A small text-conditioned image diffusion model, trained from scratch: 6200 steps.
Rows from expert 9 of block 3 of the denoiser, named by matrix and row number. Rows with one number belong to one neuron. Each number is 500 + 40 x the weight over the matrix's rms, rounded and kept within 0 to 999. All counts start at 0. Numbers have three digits each.
# gate: expert gate (model.blocks.3.mlp.gate, 16x48x192), inputs 0-191
# up: expert up (model.blocks.3.mlp.up, 16x48x192), inputs 0-191
# down: expert down (model.blocks.3.mlp.down, 16x192x48, transposed), outputs 0-191
gate.10:562525511501546467567524488554524568441488537522503519492470518518487501493519490499501458520467559472484513476540515550541481480522522488448487489474464525514469542527482476454504543509558508521467551435520513470466545499490581434518530494530492502530453474542493521495488510451501470501503525532426499451517450500473522486521487593530531394546463412460431482456460532497535470552533471468479496494506534534507515463518547534515495484501526572493489461433463489534531471501551451480535423553439499459498511477521491535556473475511427519535509500491520504493497435520536466479
up.10:517509521521540452373488528530508498422478480547472471503492563503501507429384452480460510536510480530478491425508487542484492510439492528475527514476448532516485505482513521459493512483600512472437509503465536513463482510511534461502541529508511493521455463513509518475542494448464487511505487508433533479500455551561452480545498510466475471585493451484484512512472563485488478483508473521496514529470510490487477521518500518511465459457437520472552562447570513492462510474540423516478558527488476558482518536526453536451450426579470512464524521498545535492461495474513543474
down.10:489505520508482498378515513494515484480515469508499479478506515531456494508434501510504504521441494491488514551521504519471502528443517491549475533506517518501557549494507520509490490516538499518489427502433593504478487534493546530484468519492462543519467512552566511536508497467500493521501543521464482506517515488604465482499507523482508541519502452485554562533504528465506515530468494482503452488490513518473511481484438477519510489502533503513529561453469433473495496507519460523512453501524509482521546508525454502514508514580524512496499514493476518516513499508525503507
gate.11:534429502524518473559567540587529447600550520533528495435491418459506502503549539566508537390482501450500516509445537539534512439464466446560537486501550449476458476539486516467505498507481531525643468554530535474467506426481520440409456522469444485538505535507504515472489519574544525536538596482527485550474489444558580422497532503547562535413488507527452498487537503544449444536527461480518495446415478504446476459434506524515481459509486459457495522519430489511450508501546433475523443454464484475497481492514495513480501479480519514477544468500484481518507480535486487522
up.11:494412504561531448434557508520497517591542525501539545437499491481500483508489546540525521401519508491504503475457550517534526485458504485520527540523535451471486471506441519500481488532456560534613456580509577439457513420440509459353448495520457454518532557502547482481514514566499546491486621491531494562462531479538567468499529523523539527418487531549519531520567534555458443509478531464512518480430472516488481460468511509521485519528495441450518523470455503457490519512499415458522506452483521478493450546537527496503500489461527510499521467520494491493484477529400486574
down.11:532506562465507498408444461546530514471516520471540491442462508562582491477426543574464528409561528495492529486419542483535482515430466494464469549502491532460531466476499467537492480479514635509472537498494625518446487458488521574552488563468535481515508531460555570521482499558509557509463392542508580537478501538544592499442500539473478471438483512538474497479522520554532507491479466433556467475414496520557463551544516513428514546545520532563510507525503447472530465440530465546551544552515500447436505538448514558470501536485469494473512545523482548470445532547437517514
gate.12:465473533591494444561466577507412500511520473508502550468512534559532509550501488538475499524483535601524513490519495457512477540484474448387460413436424477533511536539478469485478410470570420541461483523503547466418503449474483501528461563444390492541623554548527512473494504453489468527540447524503510499520470505557495481533452519477492589562494493497494533509509497432522523487510447457555529529450493543489531514421484376452479529485483547549491532557520421477399464500484511491489455554476529517431533565512458480484527514514509541478480535553473559491495489476511473559
up.12:472497492473471522448508516519500514476483530474507484523546512461477503473513502493470439497521468490506510488483440571493513470518507538558525460555507545473520506473525530504420546561485590448502487502542471546505503542495496544507518474507533502465387485511499494511530528513504543478449513484522605563470505503430490527451545461389461461447514478526492488552510549530491483476499533516519503459508543473490453478540538526552494503539409494518531592482482516561567556485468523476468558418549510548534492434493532507523509445503491486455524504507540538521461489472476492464
down.12:523506482399483557506496508485514487507468453488498474516531433602474495516533485438526451490484544572536509468448476539479472478515531547395473515432448447460465482467540428475533434441456549455484543453518427504545527548479506482526452448489438473430425486500500500501514493552511527515483481453509598488534476491458527508452449541482495565465515508532535486531491471548527524507475497513474481472521465480505438538430494625457491516503510549520565502480508480542432492506469463512499482522471540502561508435501542522474496499439513487567487497505438513509517501528504461468
gate.13:508456558462458514461489481492505533524475524511528486570486480477504555500535491484498529489503535491474542524543491511513490524496537535503506480480545503491462489507483491460457506518509531507520513516492494485477467506453552488479509462509512518543446539500499530477509527532462517498474523465491502485493487493465509503504475464420505455473522510493519503451517531524538532502487509501506514517505496505456472488498511537533531531495507482476533558453488481516504487531499456494463480501492563534530462524491479521514491461487493509494543497491483523508503534531525491513
up.13:496445511504491514482454458491503520524483545488549500580491474478472562533544464508518490546514556477527538462507506497522478520528510490455498550481507512465448488480533512415498524513546581507538514449492495504484513490488547508506509495534478508527419494512509519465500491534427479477470558506465474451503477456531482522536469531514429437496482388481509464480498507536544553488478502486524505528495443526448451468603530553549514501509486507512559465462517465549541515510487394459498456523505493492507445456476447554475449417470486478519497506483543514515491490502529495500
down.13:515487473487531509396471514505498510492523541510509476440516536490506525577572525508500540437476504509522472501507512535431503453512476527500504573535499507532460500519456543508468538516438465487548587489483472498531478466518523466562465452510500514528505523457502499469490487504543507554508450518503519539513522456537582530479463538471478480509446601555496508489506479462525517519511512488544526470520520468508508511496512524502461488474536492513469521479485510537533428479489518453472469490493475507512472482507458490520501526502490466402523503498511483509466510498447481503
gate.14:574499557546523420505500527524526530403485516557490498473564534518517579393451447523488499497496534557452516482516507580554507519448511511447493451383448564586403585520494438499519461494553466534421535482463568419379518437515532381535570541522434480543517446546524493477575446481440410529505448529357493464564433610616560487529377522507551432710465523569550516525445528421541480521500484522427583491438521551575491495431471493494511488482529554473463447431541487489461484473546388517543506588453487500446484610596446536501474420590474469467471502531467527431479473468513527563
up.14:445465532470563529423511557548427442533462551475526524583454466495486502509499469491436405544527431515533500463476481513441539451560503483549502415549473435480573417509493572479522493481498536487546467541482434462530477527555490594471474517459470518498467538486532522486452574527529555480498506416601498576496497410591425509535585538591481536344450456537459475491542522518483561458450468496583430493510471477407483473532443514493443505519521496560552533555502518506460493533508528464455495419564503500477507418423484460448482494517543510521503520525533559519442437478450478525
down.14:586494535502506569632495458507429485517481539473463512543447440520501545446492500469558539509501553468506479483479509442493512526583530511447481492465485523460462419471541410522546457515485516514469491482513410470607518504466478407520550519500471446447451543429526535522521555526516525506555491492585560531502494558401527509515445464470501487386526498491536485515491478530481537536523498529590558487522434468593470509450473535510513457532514483489522558557455521545459478494458561522530529535407507472515458484578523506531470477464517534497523530471459467504472485480451501439
gate.15:516545480499492508524486538517491495454454541499512511414497554483520417495495499543534491492557398497542580487459488496440543435534505434459554520483480411486561478486604544462520618521516434507575446510498479479551568534488521450545526499451512528462558503483531537508507478426505510466539457500519479507531475424543509544501460529542413501484461473456455512488493521556414460445519435432513513442492558463491498576544554455480471524492445497523484483530469474499474508445511473533470404487445483452499506536476517463544474451522604532511454534544483507496509520505495514484
up.15:566588475473513517443484505493533457428460508555532515489477525471523471472469521473493540497538410485504502486483512493418501456544521516519545527478472399526536467499564541488528592509546455488495499510486469493571542566504527393539531492472515574512572439465480510469527492434500523447527426501548484469494450491490485504492479526544471451501490498468468544442478484547450464439584463485487513437542577463507502620549519490451503493490518548505504497549504499518460517469542463536445458535443495433502510554511474472509450432544592556499503504492497509528555481490510515464
down.15:477433518527552516521547490455531471489510522471485450454520508512516519575519599499522501483499594452543517470510418505437510476501529467472494530465551579515504530456556467530482396471540474513489449484463482530597481535487553572447457474530511470488591460488582461511482459428499538500511525475515472519557535541565499567382498468507546506491453464456508536485516522525632489561555493516430505509514572506514489425518493493519452496502474495471537437536509543559518491438542479502523525449515461510512505552486497508464474539530392524475490492548541489519429451535471436503
gate.16:553412536532512420572565507543546499518411540535568485520516505512410564456481504467539509489543522524523549474491504603494500489488460434487516507451471439552418515590460500537493452530554457582509498550504475479405499484473608491471496520448491446554588515571500471464451520597510460561428616485516485483517541411572548399493471521517496532517487495611549441476534496528535499521463563541409427571435493541445480508459351522525474482530539517469497417476511466502402477450575382481564371580444485482506526493551460500466433505491590441494532490517462507470553494490486519572
up.16:443594423438519557539430445462450474507568506470457501469456457494560464600555507543487515519457482448489456560480515381495521504569510540551451540535547556484549539424539513532531530428447511438516516391468462532605517500560373509584476504512548547435450495400479534527468471412496529472582390490469504500511473562480456531477507551550522527506511446386410527502461475487487503513570399425535564427579501453566524483508614456448529457473498465526458492527499542519558497487487578541448613394532463450519514484450529482563563543497415560546487534437567430516517573451541497432
down.16:535483425461456560578574535452421480532607532484462534509479447490536537458530479462523502526488530507542449450504503440474506448499561530527547502468446477519502507416491504490535490574463444490456449497485424519576514474446444474481524557473520501472465509508487503481479495426508505560576618524498507498480542424455441551526437477509463522469494482454570554531523475472516498499552501622491465454550493461470486467487404496590511472467541473470485508568509520495425556532431599463475467566411495539523508479562558482450538442512531551573507462421465511519502484524519465461
gate.17:595491478530541562549524521572548437533510463507545468474478493528468461455548539541522545459495519555472488471515517467413542546498514465497500495548483478465481480494458538549493529557492523474509469538527548464536531465488405488455446501476463515487503486477496511493524449523529495479533499477509507529476502514526474438470528513571607585483515571482432546464528404516515439562544473446470479464469517482537522474526549508498449480507504530471472506575550492431492510510513441536495493447466488473512515453432518470556451504476508504465526459440481498486531517523499463505
up.17:571475503531559535619530480582531467499530436518530464523503450544497518457585492510478508479463521570473485427535460482474512546483502499504537467484483490477456482523496490481503537501498497451539499509527524416474479436527482520455500491494430490521495519478493494468514525525508531474539500501515519514498515496567482474514520508569535564502506583500454473468497445472470466516512487440500436484499492506490501486509571470501474487484496480469465501532526501453465541487513505574488447476500495502530522491451443484527493525506520537464539506471461521455516471474496463520
down.17:380499486567501584557517479546583460484528616486564467494472520468453521564536489523468546513482444436540533541515477478431484582470551490499462491490512585442413503483495455454503464402507562470565511558500557565523515463516438537507567440493528479481486478449493472509456478517559490517551502532506495542526522487485512439528481539455427443493425575482513483438476390521489469431575497546508546489477508495528549496463470532441452528448490490527433542566555425516534509467486509437497489504541497456511564494529464466430448507458499491457433560427522526502502493473535560539
gate.18:526532530496501496530579499500517540521489509497522501475551502503523490509563471490522451531457528481465502500502529501548455490523522503525479480519511537520503519515513494458487426494509483563538505521537496531488516458496526499534544511471479433555522536517491496505454514455496434494494532474449508445522436481529494499454506531498442540452514448483490463469493494551491491490516473544510497456521467516478503511493508485472516499509504468510489485508566504464510467513543508504478501481515512514508524535505519567491544512502513468496490511497378508489545489459507455516
up.18:501509497529509511549545511487497522505501470482494498452539556523513453481537533496465477560469478530510467446433454485487468482482491477505518482510513518459545505539518506458482431475475505509510506554481490490511539475493499553509523477517503464519521511501544489530499541510528442480543509478479536476482440513536462529526532469480452590502507509420470495529492471493448446475497481527555506512501492510507518528511508469477473464482482467491538482543482483509498506512478473513486491447510535561499563465488522492536564543486559504470517490499443502457483444461520457474
down.18:448480551553500533446532551488540564492495535475518495524520536506506512518501493482511493481542485482521542559513534457541478486524539480504523521519494474489501530508512532545461508478504461548448508542543453514502461444509525500441476484467468495578502544551519463523510560483521457509481495519515502464516532518517486553524466474503543472482523458471489500458516539517526520549500486489529539456505475489484505530485481497490541519448527580518498495467527495506508467490501494463560422513481508479490522592525466530486537463479496492504509495505574493538476496481495528536
gate.19:512466564537511433565603567578544493547492533412571500481506484488497553487510470567542478477526522504498542466544533583472486490525481429489543509479427516457462434550499535459480564563512588512570457521551522489478529509500473478438500517476430475566483550534484506475504446511496502515492619479461504542473479453496536431476485604556559507420485421511442513509547517547551474535515441496503514510381488531487476478522513519556478478555490539493507486508490476528466495505499368442510452469444487482493517440443510552497479448459519473462500484504558494516524493515505409547
up.19:513551441450437558435435441454463533500492506561491491496486498491446479587495532473517540542498510517475500564468473414472504480542504533543435544516581488524500525473507487584489473463472482520488476431476506538528550529496466490546501482509585508421542466463522502507457494492520534516487438502530504474453539520369501557481527454469500481492534494504529489484523501517500555522482542525505541505590500452550523488522499478466547474501549416542473462461500526544529472515499599534485533472500511485553448522498518449559510555503468511552518496473453473514491549530523547464
down.19:486463447442487549483595546464426487487499542507444493524493511500458520499474515476491505515558531477484454481543477465516477499514536555492565476471415479557482508443509560451494563523462390510533458430484461493553506464486494495465490442524472481412524445507509509498459513503507474554540612505523503476488497462504479604503460520522519534527491535488491485521490484506556541538503521496482483505587507429431524507513495470596505474471476540462436457505541538517469530554487617434473472496450477535545504536485507445476510471502521518555467463454536483493512510476537417457
gate.20:465506496494528499463539527489515519495546492418559479578531485467513507521463482505521493513530560497501487464518530512467497547515503519461483509524493528500604450517516515491480552541533561411423435500526537533541478501508430474479452461548480509472449515575453560512512449458514496492497536507518532523495513541396502474460477530485396510409515440442535560505491440519542480529538489470527484576469496486519474557521508468502464518511456515491536559515572548447522515484456461482457523490508525513490533457468505551476521484442494480513514495540601484497515560535495521577
up.20:497528527494447462583496509504480500489502482541411488440449512555520566468516591486382511492515492501454491593500483523562566492469589498562498569546546489552464563514491544526486381444484465604518522568542435495432458497498602539507506456468507461506504488498510457569491543527565531559505471491472517487542473479411552521488507385438574538591536620541480517490533538445485530495493529510491527435495559507480549542414508485502517441504544515515457527498541424480500481498549584564583559495506561485518544520546491455519460526542516550459505517467421497496497560542442542508
down.20:473518524511514435694481482592498496506457490502418487473526477470530551497512485456478560498443500501408507462514479514495476532524499491444504512510464543494496470535506540487488503547505541504471467439485407470467501524487533492489478533491499485479503476497500485486517533509466468537514485472526455446467498517392528530631495447497435526536528546478517470503542486556512500540545496532556493475507455538487506498495564418470488541480509490560496480478476541507477511504503475494518521462486518520478530477484502483513374500509481542508519475477517483462462487395526537479
gate.21:504495455498482542504503533529478490500526460522471503440488508484531424464427484528530510482487468487506461468500484502489481514433504472422550491466495489440521466474453443480525518507556502451497543538453513466552478478474500465532455554519550537482531499522477519499514509536484512457512483495538490555491526487587509488573504515528485475546482566460533593486494486432478458517505529490487466540483474537511525465492507460452493499463490546453535486506459523483500498490505509481487493544499450528450541510500495463482519535507462495484480508516527521481467511446515507482
up.21:470466531482429482475469465557479481476493536535530528596517505464485563490524464465504449539470514521507517479499468540512546465533509536519440496547504513549463514492546503509466502513499528529502492451462515488434541505511502512489531527471430470493475479484520491496514496429498538513507495478484503508521478535568455540517491511493527503498477423563476439543499510539543545473509476505541502499534499459490452481528445523538443502500502470543553526510533473489485501467483481519468485432560497492500451481499484525477494484561516501456495526520522529483447437440467524523
down.21:541515537489520471547522473461527479476477527471507480552524496489484482454505465509531480489505482459524538476470537496535543525513481504437574527480494447538529534490531516490497493489483489538545580459510527517478521468485490499572464442520575449517477488518469430503542466456451481524483429506466523423533492521385548496506533553545472501479539425555550420509533473610470519506542492430501464478482516487489467467487514524492511513492511491507474548492478506486541523485509485460558499554498493470511451530518487515472483567505484501489511508575533553519446526488497507455
gate.22:477435502526549491587540546490487472499461534482504508498510512478493500507571513525453510464536509436510521476489545512532477528491398511540479491479547470492509503514522516490453490522477520488500457505600502598527441467473509560522459488522516465443482565524477494483488498534521471524458522502515578471469478483458515490486497433441459509449529484470467494500485523538480508519510514459505527485484518475441467566496521487542521494504403475508511590506421506611535535509532513440478524468464523476542554450519523501470516534474508507511518488530515469527535520541551526483
up.22:535498494523451551384482472526514510557570492450567478555514499543503444511432497494593408543488516524508489490451503462536526479579555498462524552574476519471594455463519517501531509494523545545568489546413507448521570510506462524489493465481499491455468469470541538521462489506525497485521499465532438527537536467530490511468515574556455531400476445458553437492535501499498476465493473519550459490549451505527583430544505484442452511523570474540519399475588539382506450509475480526503536485597440537510423469482516530510498520490486475458483449495510512480459494524437498549
down.22:546511496536503494412530589503546500576482472506525533518472494510525487524396467442479497512471515493484461510506503525465598463488545540518482497531453553520509514511472446501521531544488495513394440531380525504554499527515523511428484544480489542497507516602577536507495563501476473522531542500489486500542493483541440459541450409465484470476513482491482555558495516506482488522417520542465498508489439557390532534481510445501533506493457494512551456521573487492517468542526473516494481487498480464439574457511478458543490504549487480478428540491465541448510393491473472557
gate.23:595473478481509628525400521486472545545472437511556484600530578534428460463557503564536511488459588531489518459533494419448476591475527501537523495544486509534539571504492530493494489544468486528482491565518521489495526454489524459537504490520452494482459480507479504506486536569522411514498521496482508476507414506550432469465566518512455545460556530462518483467492443518474533563477468492484475541433465500502517503584519558499502477506530436510467457527530463485524491513476440619405461486527426515581501465441497548538498507399500435474487503496447510531525498459547467546
up.23:525488486472562532637487534539462548518493433485491487498493498527468499477546482533484522527454548564496502456506447474490497531456472482487563452541464498504474541491495495474482562473459467466505502541511575417447492456496536493480538489500409486489481468527524491524478571529551511520559533534456537522518473516582475458503532529520510557504508585471476446477482510466471495565461468458490447517399503518494510521497549538520457463513493450519510487520546463498438501484497483591488431502524461566526533471432480496570506524466539547509522512494484517462542471466500456518
down.23:442501520500509616583605520444487563569480634476559512534507595533429565556504496506481577483555427464588488573478441404458510626442514501505519492452514533534467555528447502498531505505465539528508460605486572551495511486541547505459487431476537467485485484472475555479520555546536405507575497506449507416517597506499424468594432449457502397444517565465480530485504464530498461473457493574509548514416488508469513496416451568444482497510493565498429450544519433541470486516489425352611518535489563442589465525589444508410522479402486499414454495478534513556488497459550535565
gate.24:581492559576510443521522518580544483390432507516485498542468604536458432454428427461516403540479544508517537454497515590576500528497444512431546528478460505505485493515555461472509462549537460542474496568479561496427484476534613579578460460488485447435459571545546493501452479473536486515520513513513477500548460416579481475539509545520421436536468405481521421457535564451500502528426509504476413538505498479452505450531492484488440504454501582494509441423511535519486494444534455512465442572475444519520489477475418499470461542517517499423469518556465547476473458505535552550
up.24:545452531515505438607481528490543539419397548509497517554468568505479477508490467446513494500540566495478568495489544550543473580498457524481532572484473513504503501547531506515428479528527460541449556512502517590450501505413595509594407432530503431469457589549472504443424477498500463532520534537499540439519481400475482447508500500399393410508520399497568445467562580522533507519479544520503495527534466499471472500542487492521557502473473539499509532379562495532527516459518422519450468542460470516536473503520450548447493489474483523472546531535465502502519552504550520526
down.24:418504524548517454358485454514574551467428481512523476515491536477417522548460455492499404557492452559522568560512547531502527522509474472590475511497541509543477511511489495491465537422526478535506532568493549503436464505535589461460550496500487514532462526504520502496572506513503515476500508539484484463546531566570429440460493466508582568518495397461494502456444560493503502460410513542469527535519497496500554514484492437472483479501467465494531480480572477515497493456492445531492471452510557473567520500491428534585493480521511449502492474547544477498527516533505466591
gate.25:535449456526500513603490573483522521555481458485492481555483465514464455484554470501541489516450524532455567521467415513502487507460519527462568497501504493460523538482435508500447490499495483463538502529497502464449558490471490481528524471524508522496490403491522500456508503528475532534556513524513518526453523546530472474533513496433514471485500515503516420513497470487523529534486494513484467546433483499523474523509529482497500463484518487484481538517547517556478511511473463530447437519496495546500454466476423519473430490462478538463548499482499562530482506486523514517
up.25:478543531491482498471523540498470462482506511463484513489550554508516541487510482492493425465478504507480516524481449577513495519533505481518540457490463499492502489513554504478498458571504514455436475492533436491476499518562455499566521492453445487536509500527503498574520473490465485508462489516492500573492429563509465536513489516508466490527489495489528579553528480441502498518470488554543515486488493537533478464507494501471477492546466498532523433558484478522545524509430508461456526484525507554486518522491495519456555478505498483464437516576531575495496414456515491532
down.25:557551507528427506443436505437446399473517477511510513508531482453555447554505470497511511525489506524491480457492529560483566506477517504453459529473525492470571464468535460502480559497499469518560535514479437534457515511502493526535454492473537478563500558531481554477496482512482551513485431614517482490450559461416514473523527506485498522513477482433483538508544509461463436477491484505481478464524577492535516470531507518500471518503532454518547522501599512527488545530492511549502554507492405445542526519454530528539581563476504479487559497535526488466510402510470481544
gate.26:531404535546491446543475498413526494494478550470474540502525526485523461498531422509540514473589600521509584509493531514554455525477515516384505554462511587450440490528490477493495511533429447493528490484499498463466533474438459511489509489535510477489526533550496504459498432516412462448580511495488493467442467586552524548550454487473465458510496461459603535499532492477517469541495542440506561622515443470525450538501548475515500582511495486459554528460504442497534480488422401470527495579462496487457464571506464572473519452470491454477495514527464496484479519536510513537
up.26:471452494493453497435515439434521517523527505511495518460488433465510526529524533478506578550589504466522482494497497507479486479483484501484472545481502468513488546527481541519430495492492532548511532457534471579517492482412536476462490474536623489512544526480502501484475501559551454508508534495445542445472568472409606491484487462387478504559523523480482508490497473535552500493548514520476537462506495542514485511463446530520532487497458471467497560485461473451528524534509538448567534477471573517491501499528536487540544504500480515519578483478493445526520613532512514469
down.26:496519552447517518472503506462465427520495550472524452536488590542508439579624542518511491534464520395476423508511490497444469439537518496464548553480532514440536461521453416510451543515555417536545497480516466534610486433442566492572522509499507528571479503504498502584507519506521535486506454487476504536490511534532525484526470487468502476465516508539506473444441510527501499494578477474537519445511544530556518483512534589504500544425453446458538540473408490533552447547551588482389461510492413467510440450505462496425491515501532502471494531620436453497505546473439497557
gate.27:484451499539460449477505458477521475447488537496495536560482516513545423468429460492481527530539483494521489460443548490528497499494493490458481539516501550470542414532487465550540531456500489517498468488413551473525474462439498547518481522555501460483508529518434469476524476463465465463551453472539435448567491521540508497589512530542453494438453493486565564524486565510526429437517565493544505493579475456523576542502493462503514529463549509481522467435519493490478450466511425519546569528479545448453497533517549519498484524486523459503497523518504460500487507518434512524
up.27:459450480415453553477481448488432489503500602550460533550402416511482578517512533506405522499595469445482427603520480500446543439513582541555485543530544454557496440409502493500528455441468519546507542495457476474517490508452462444464467503525566542465471477459488530469518513540523500562540470395484448503481503528551526488558497513465579398573428493532512515461492543477514553541519487551492604550518513476436533477505473572496492457484548490519532523497500536489566422548509566406522581484530520470531463517488494482426512519551426545520524510476549493523494489474461547452
down.27:491503520566527485533474492471470477457479529472480523466464472506476467481543534482495589477511476514467501473468541465505477544570479482443445543445510557510535527533445491515501551535520522510560542545497601490506547526525491531532509450527401526536481550521477484611545514534492464464556458497485564404554471526314578486578461535551491474486540520501506460455523499477495497475565518506474526463483507499524530452460532505518515489446509465522442538493534413559561475513462469522570471492469490466595509496497533467548488537431560510514460489513519486486542483396538488477
gate.28:504499446536468479506484452466509531520513504479510549501419451496470481530616521531482546541520506480549497524523555473516443457528449477497487555446505501492469507500504461464511523460540490551527427538623512547509500481489486501479522530490528544534486498501468467458520502505503534501547535495490464418508524497480545506519502543507546503500485462543484497494490526557518524527513530459463490478529482500503510544513525505485562492522520496474484512480380467564494491495534488439587535515456508423510505505492501535523442525491491516558516467509488480519503443551572484452
up.28:524436459492477484561470451462502529536484511468492527566426445494450515535650472514512548550520515465528504557555538482505455530503477484474437558459531534498505518483446472503503508489479493557488455498611483536512488474492478508492483498514518528477457512463447494455520442527501473500545506516477465433514520532507516524522447502499519500534479496531505491503502508545542516564495532460440481535546491495514473553513512522468570523536505537522454510482394460564536495505510497419566551480468505412563451509461516506519428548493470528558507479516469473517506463505589519468
down.28:466466468534469536536517520444490480551511526501526523489467498492433511462677573470501444477519458416462503437503557500496449494582466494472558561481456511472558531535469524496508479463487449511580601516641460429525551477496521520575522475568501573557489546465385500581544423462487464480538434482498434413496494524404661538417518505609514510494560490469491538450484520473438492477594481470444488499507557508545500493490513601474506496397476458494542495463490528603546501520482523495409493513488438487539421510526540455471432490445521500489518463529504459591516526538556526425
gate.29:535465506477477473528564460647552534450488506576455471505519535485472520463441507456574483481422489508494527376503502526521504474458474509464424535570510470545438583544456468544498521519555484524507528448534568515444526395477633509497508589496575537453546478589444531519486443454511455540444525437444493440562491474572513451497469548503591536530481515502464482518424542525512420505509551505420434491551493459520506449512490498550441491465493532437482497485524486485483469481604564466595443412509478444478583465596510466562483545511465460497528486464463460479530475464507490469
up.29:536476548451480492448580450659540491449448527572471494539507532477484580401432448434528466518435432549523542340495477550493515479466501490481414526565503418553416593537495497519496544537522537498490502461501570491453490437458642523520539559519553554474558482594441514537524468445471484527461509407456474454526469465561454503581514558534594511572481545528484551556432539523474478451479578555483446499517485447513485495591521539559403491471525507444503491513491475512471451500567580456558438406539502469492551513580469434550460521542499434449527501530483489533454437474472500476
down.29:473482498453435459455439564621585557493472517515441459523536564503473460574450523479448497500587582445456539623487529517462489467479483522509582525439486535519440552545449510447480470500492462509526501479513600511486481449574605517509509538505447547502514467473434493446506431480526542475414446542441494411575479530475488514449495496508409508587525538456547541470526551543475440506495565460414521484552529424486537519501533533434463514425446457631499489448507498490480565475638588528434514573543454569497458477423559433421492466507523468504482505492574544481452452485477517477
gate.30:588478522424529515553506489447546466453434511514521468486472451529484456440543462553528493476576572499473526574486482573434507506511512548480506521507486527497425470526560523511532443535463482535512486504487399479460489581493501481539547411491527484509481509505518511492448480540531434532548497479478518488558514468470502494496489465490571509498479510496537474446580476514522495545441482608489541495514485449523521522483505502499525550465530501490498439505547523507525477534458460489476525519436539507536527468433501543470575526442467416552505529501459501526526502529512492490
up.30:565451541448494524378488545465524478494448518553549474494501513495440447437478456525559452500544536502447555541480438592430462470466446550475510445469479473491460491527525479505449424568468510508532444542472440474454508558464510488530537507477504479463504517509599523506484499540491439539516519509471537504510506487581489519512516428433556503506486535483534466457555457519528544533418456634501544537494486486481497500491465518500502549511494488490562499511577519495474517522426470515436537509444516579514492536486505503474548503484492422497491529543475517496483464437511460539
down.30:466466474481486481354486493522536516490456475518526489488550523535498491549444504581452504467424440506467501495536484567439448474496416550546479511545506498469492488491526482495423527449437578474556503464549462500499494536530482514484480479475472502454480474585522463468504484528523510468471528518455460579510497512613481510483476530491498541508456543516432433467458471532510550446454485393482513522502543438475495493477524537483493490557521533468475454465476534480485442516416456447551432531574435471460556530478476565500504510497492416515501481512526490483496476460528486503
gate.31:530475529487509511641488536465526532504451474491480479486519535483511481446556503467532452484498515502473523498493470591492480531476555459484547517569474461477489525532496537475508461580500487498473550540540390508517498475489585468533478457503539461507500535525495485527474525556518445486459548425474521514534490471566497434504511555529428495543493504485531530491510468492483469497518485550489457507464493531492498476497526540496512496529477523477455413510538477446551545491472481503474490480523438567524547447490526504484520504446457445456437519543470539489502469413504472505
up.31:536508480496488492482465503534493494460507511515494495548488546535481452493477470503501511524464486522520477492498533422523521529527504525492431512500509525558567500451513466559517497489475431530474470484478591500506513500497444511551497541484440513437504514485493494491524470406479478465544418530527468473492460504469414542520469491536530514475478512517503481515504502517457509498457501488499498496571524464541504513517524430475479528456491556538515484495539514541505456496523522546476459464499542436547436553475458480505509541539520530524494543507457531500452470511457570505
down.31:495527516521451496437559510541444463416548516519496496558451541405479471454473516492552522548489525479442441530497534370528533542584454524521626498484485430619547500455478478396550492528485411562502570400448591493509501447517389441450557540533574528401525492500486462553475517387525511540569607487557498474520502500562417568412503489495436490483505461528540497505469519502544505524497503589534465514579528489481535461528485437596472522399534445425521468505465486474526605498528576455497521519458538627496579530544487482523486470565467519511495478491518486453483496551475432516
gate.32:573493573536479420473519538531572577438438500514516496520549553502469551452492430464556486515467567534476572494512489637545456505489500488414550439444412497525391537600460459439491464556579455523437525497528511469404494468487633437514548492478473468613568516601489464501495454548469455533418577550431462468486501452590556445483433530470449466603506526551569443435470520484528471540516501571414475578425511571487465525471414497514517519539510548465500435456527495485450475477563352499537444629430456527497502565528462556504492437497543444444492488525419537491540459439525432546
up.32:470519462519447541311476453457528549476471474519534483542507503493473455552490529497524544569521492500540501494527497410444495537515475549474482549503495511502566464479488480545490542491489547514446457522486575550526543566490452491520473446529576550497489507475472513513523462502479560530491488576522489438482562479342493499450489481484512529521535516505529498488528502529525541499482589551465524486558493495532522507556456465487530528507553507484486505479507550511527485504506514485436558509469532472534463530528513496552497496465510477551509487486514462565473567579499522483
down.32:560462456492503561322505484516439492513506472495491494535475530524544500484512562568512518516500573538448478497496479436458475509547489522485476510500469453486558477442512476493457481511453545483552585499493614487514498508436432467491508509496501537402461500514514540501458501482521541494479512529561487549485450504556463499355483524430477526487482507501515473522514517505543542546475535433543481451570518472533509539478484510516504489541477541429444554509436456511482452511496586508605503530488480544513501470524534517506499453445495495530464545497490540537472529522481470448
gate.33:579485566547550429618488514496497479439474484525535524512541531528467532449491432507551498522519556566498533522449489597490488476485485494439481448428443547539407547608490513534474422527499432521464448460496491443396506499494515486504553504494410431515548491564536483511495470477473439500550500529428530464510470562592499494495436479501503525597484515507537480486514459452531493546471477495459520569470547477552473547458438472481461544505498497518444438515587471480460465469524422569553435544441498489500492556505510537501516446541541437471478483531441526434533491439488518565
up.33:525441542482470432591498550466493485523460529510505528512510480465497526508511486495530492468546541520498495551472476586508469505493521519490531437475481511550461511530490478480474429510498465524492548517490429451457499515475558421506484511495482485552555518526516495473486494570470405519499531488510465530464482487638524446529480515461465507565486531501577469473492458484498486528487431549479522567440513505515478517445455543497525555527508521489539453488503449498487485519514446461492480572474501509515493513480472528433534496477492468483493531529491531484550482449520509529
down.33:426518562524507431638506493436508501481486500498527484526515534496496495518502439481464509530461438468507523474507461570516493514476496503518475477517496508510501536566528508491501554491498429535503484495492379548485501500534523564480477449490526475523530464418502490491528458476475466490510482489488513507465499515405530487577527508563504493551535515499448488466508468464445491419513510405474506547435502496470502485492528527472490448513503492523485451526512592494503508508475444502489464464569517441481481530500506508548505533525484492477515459546523488478474474469526492554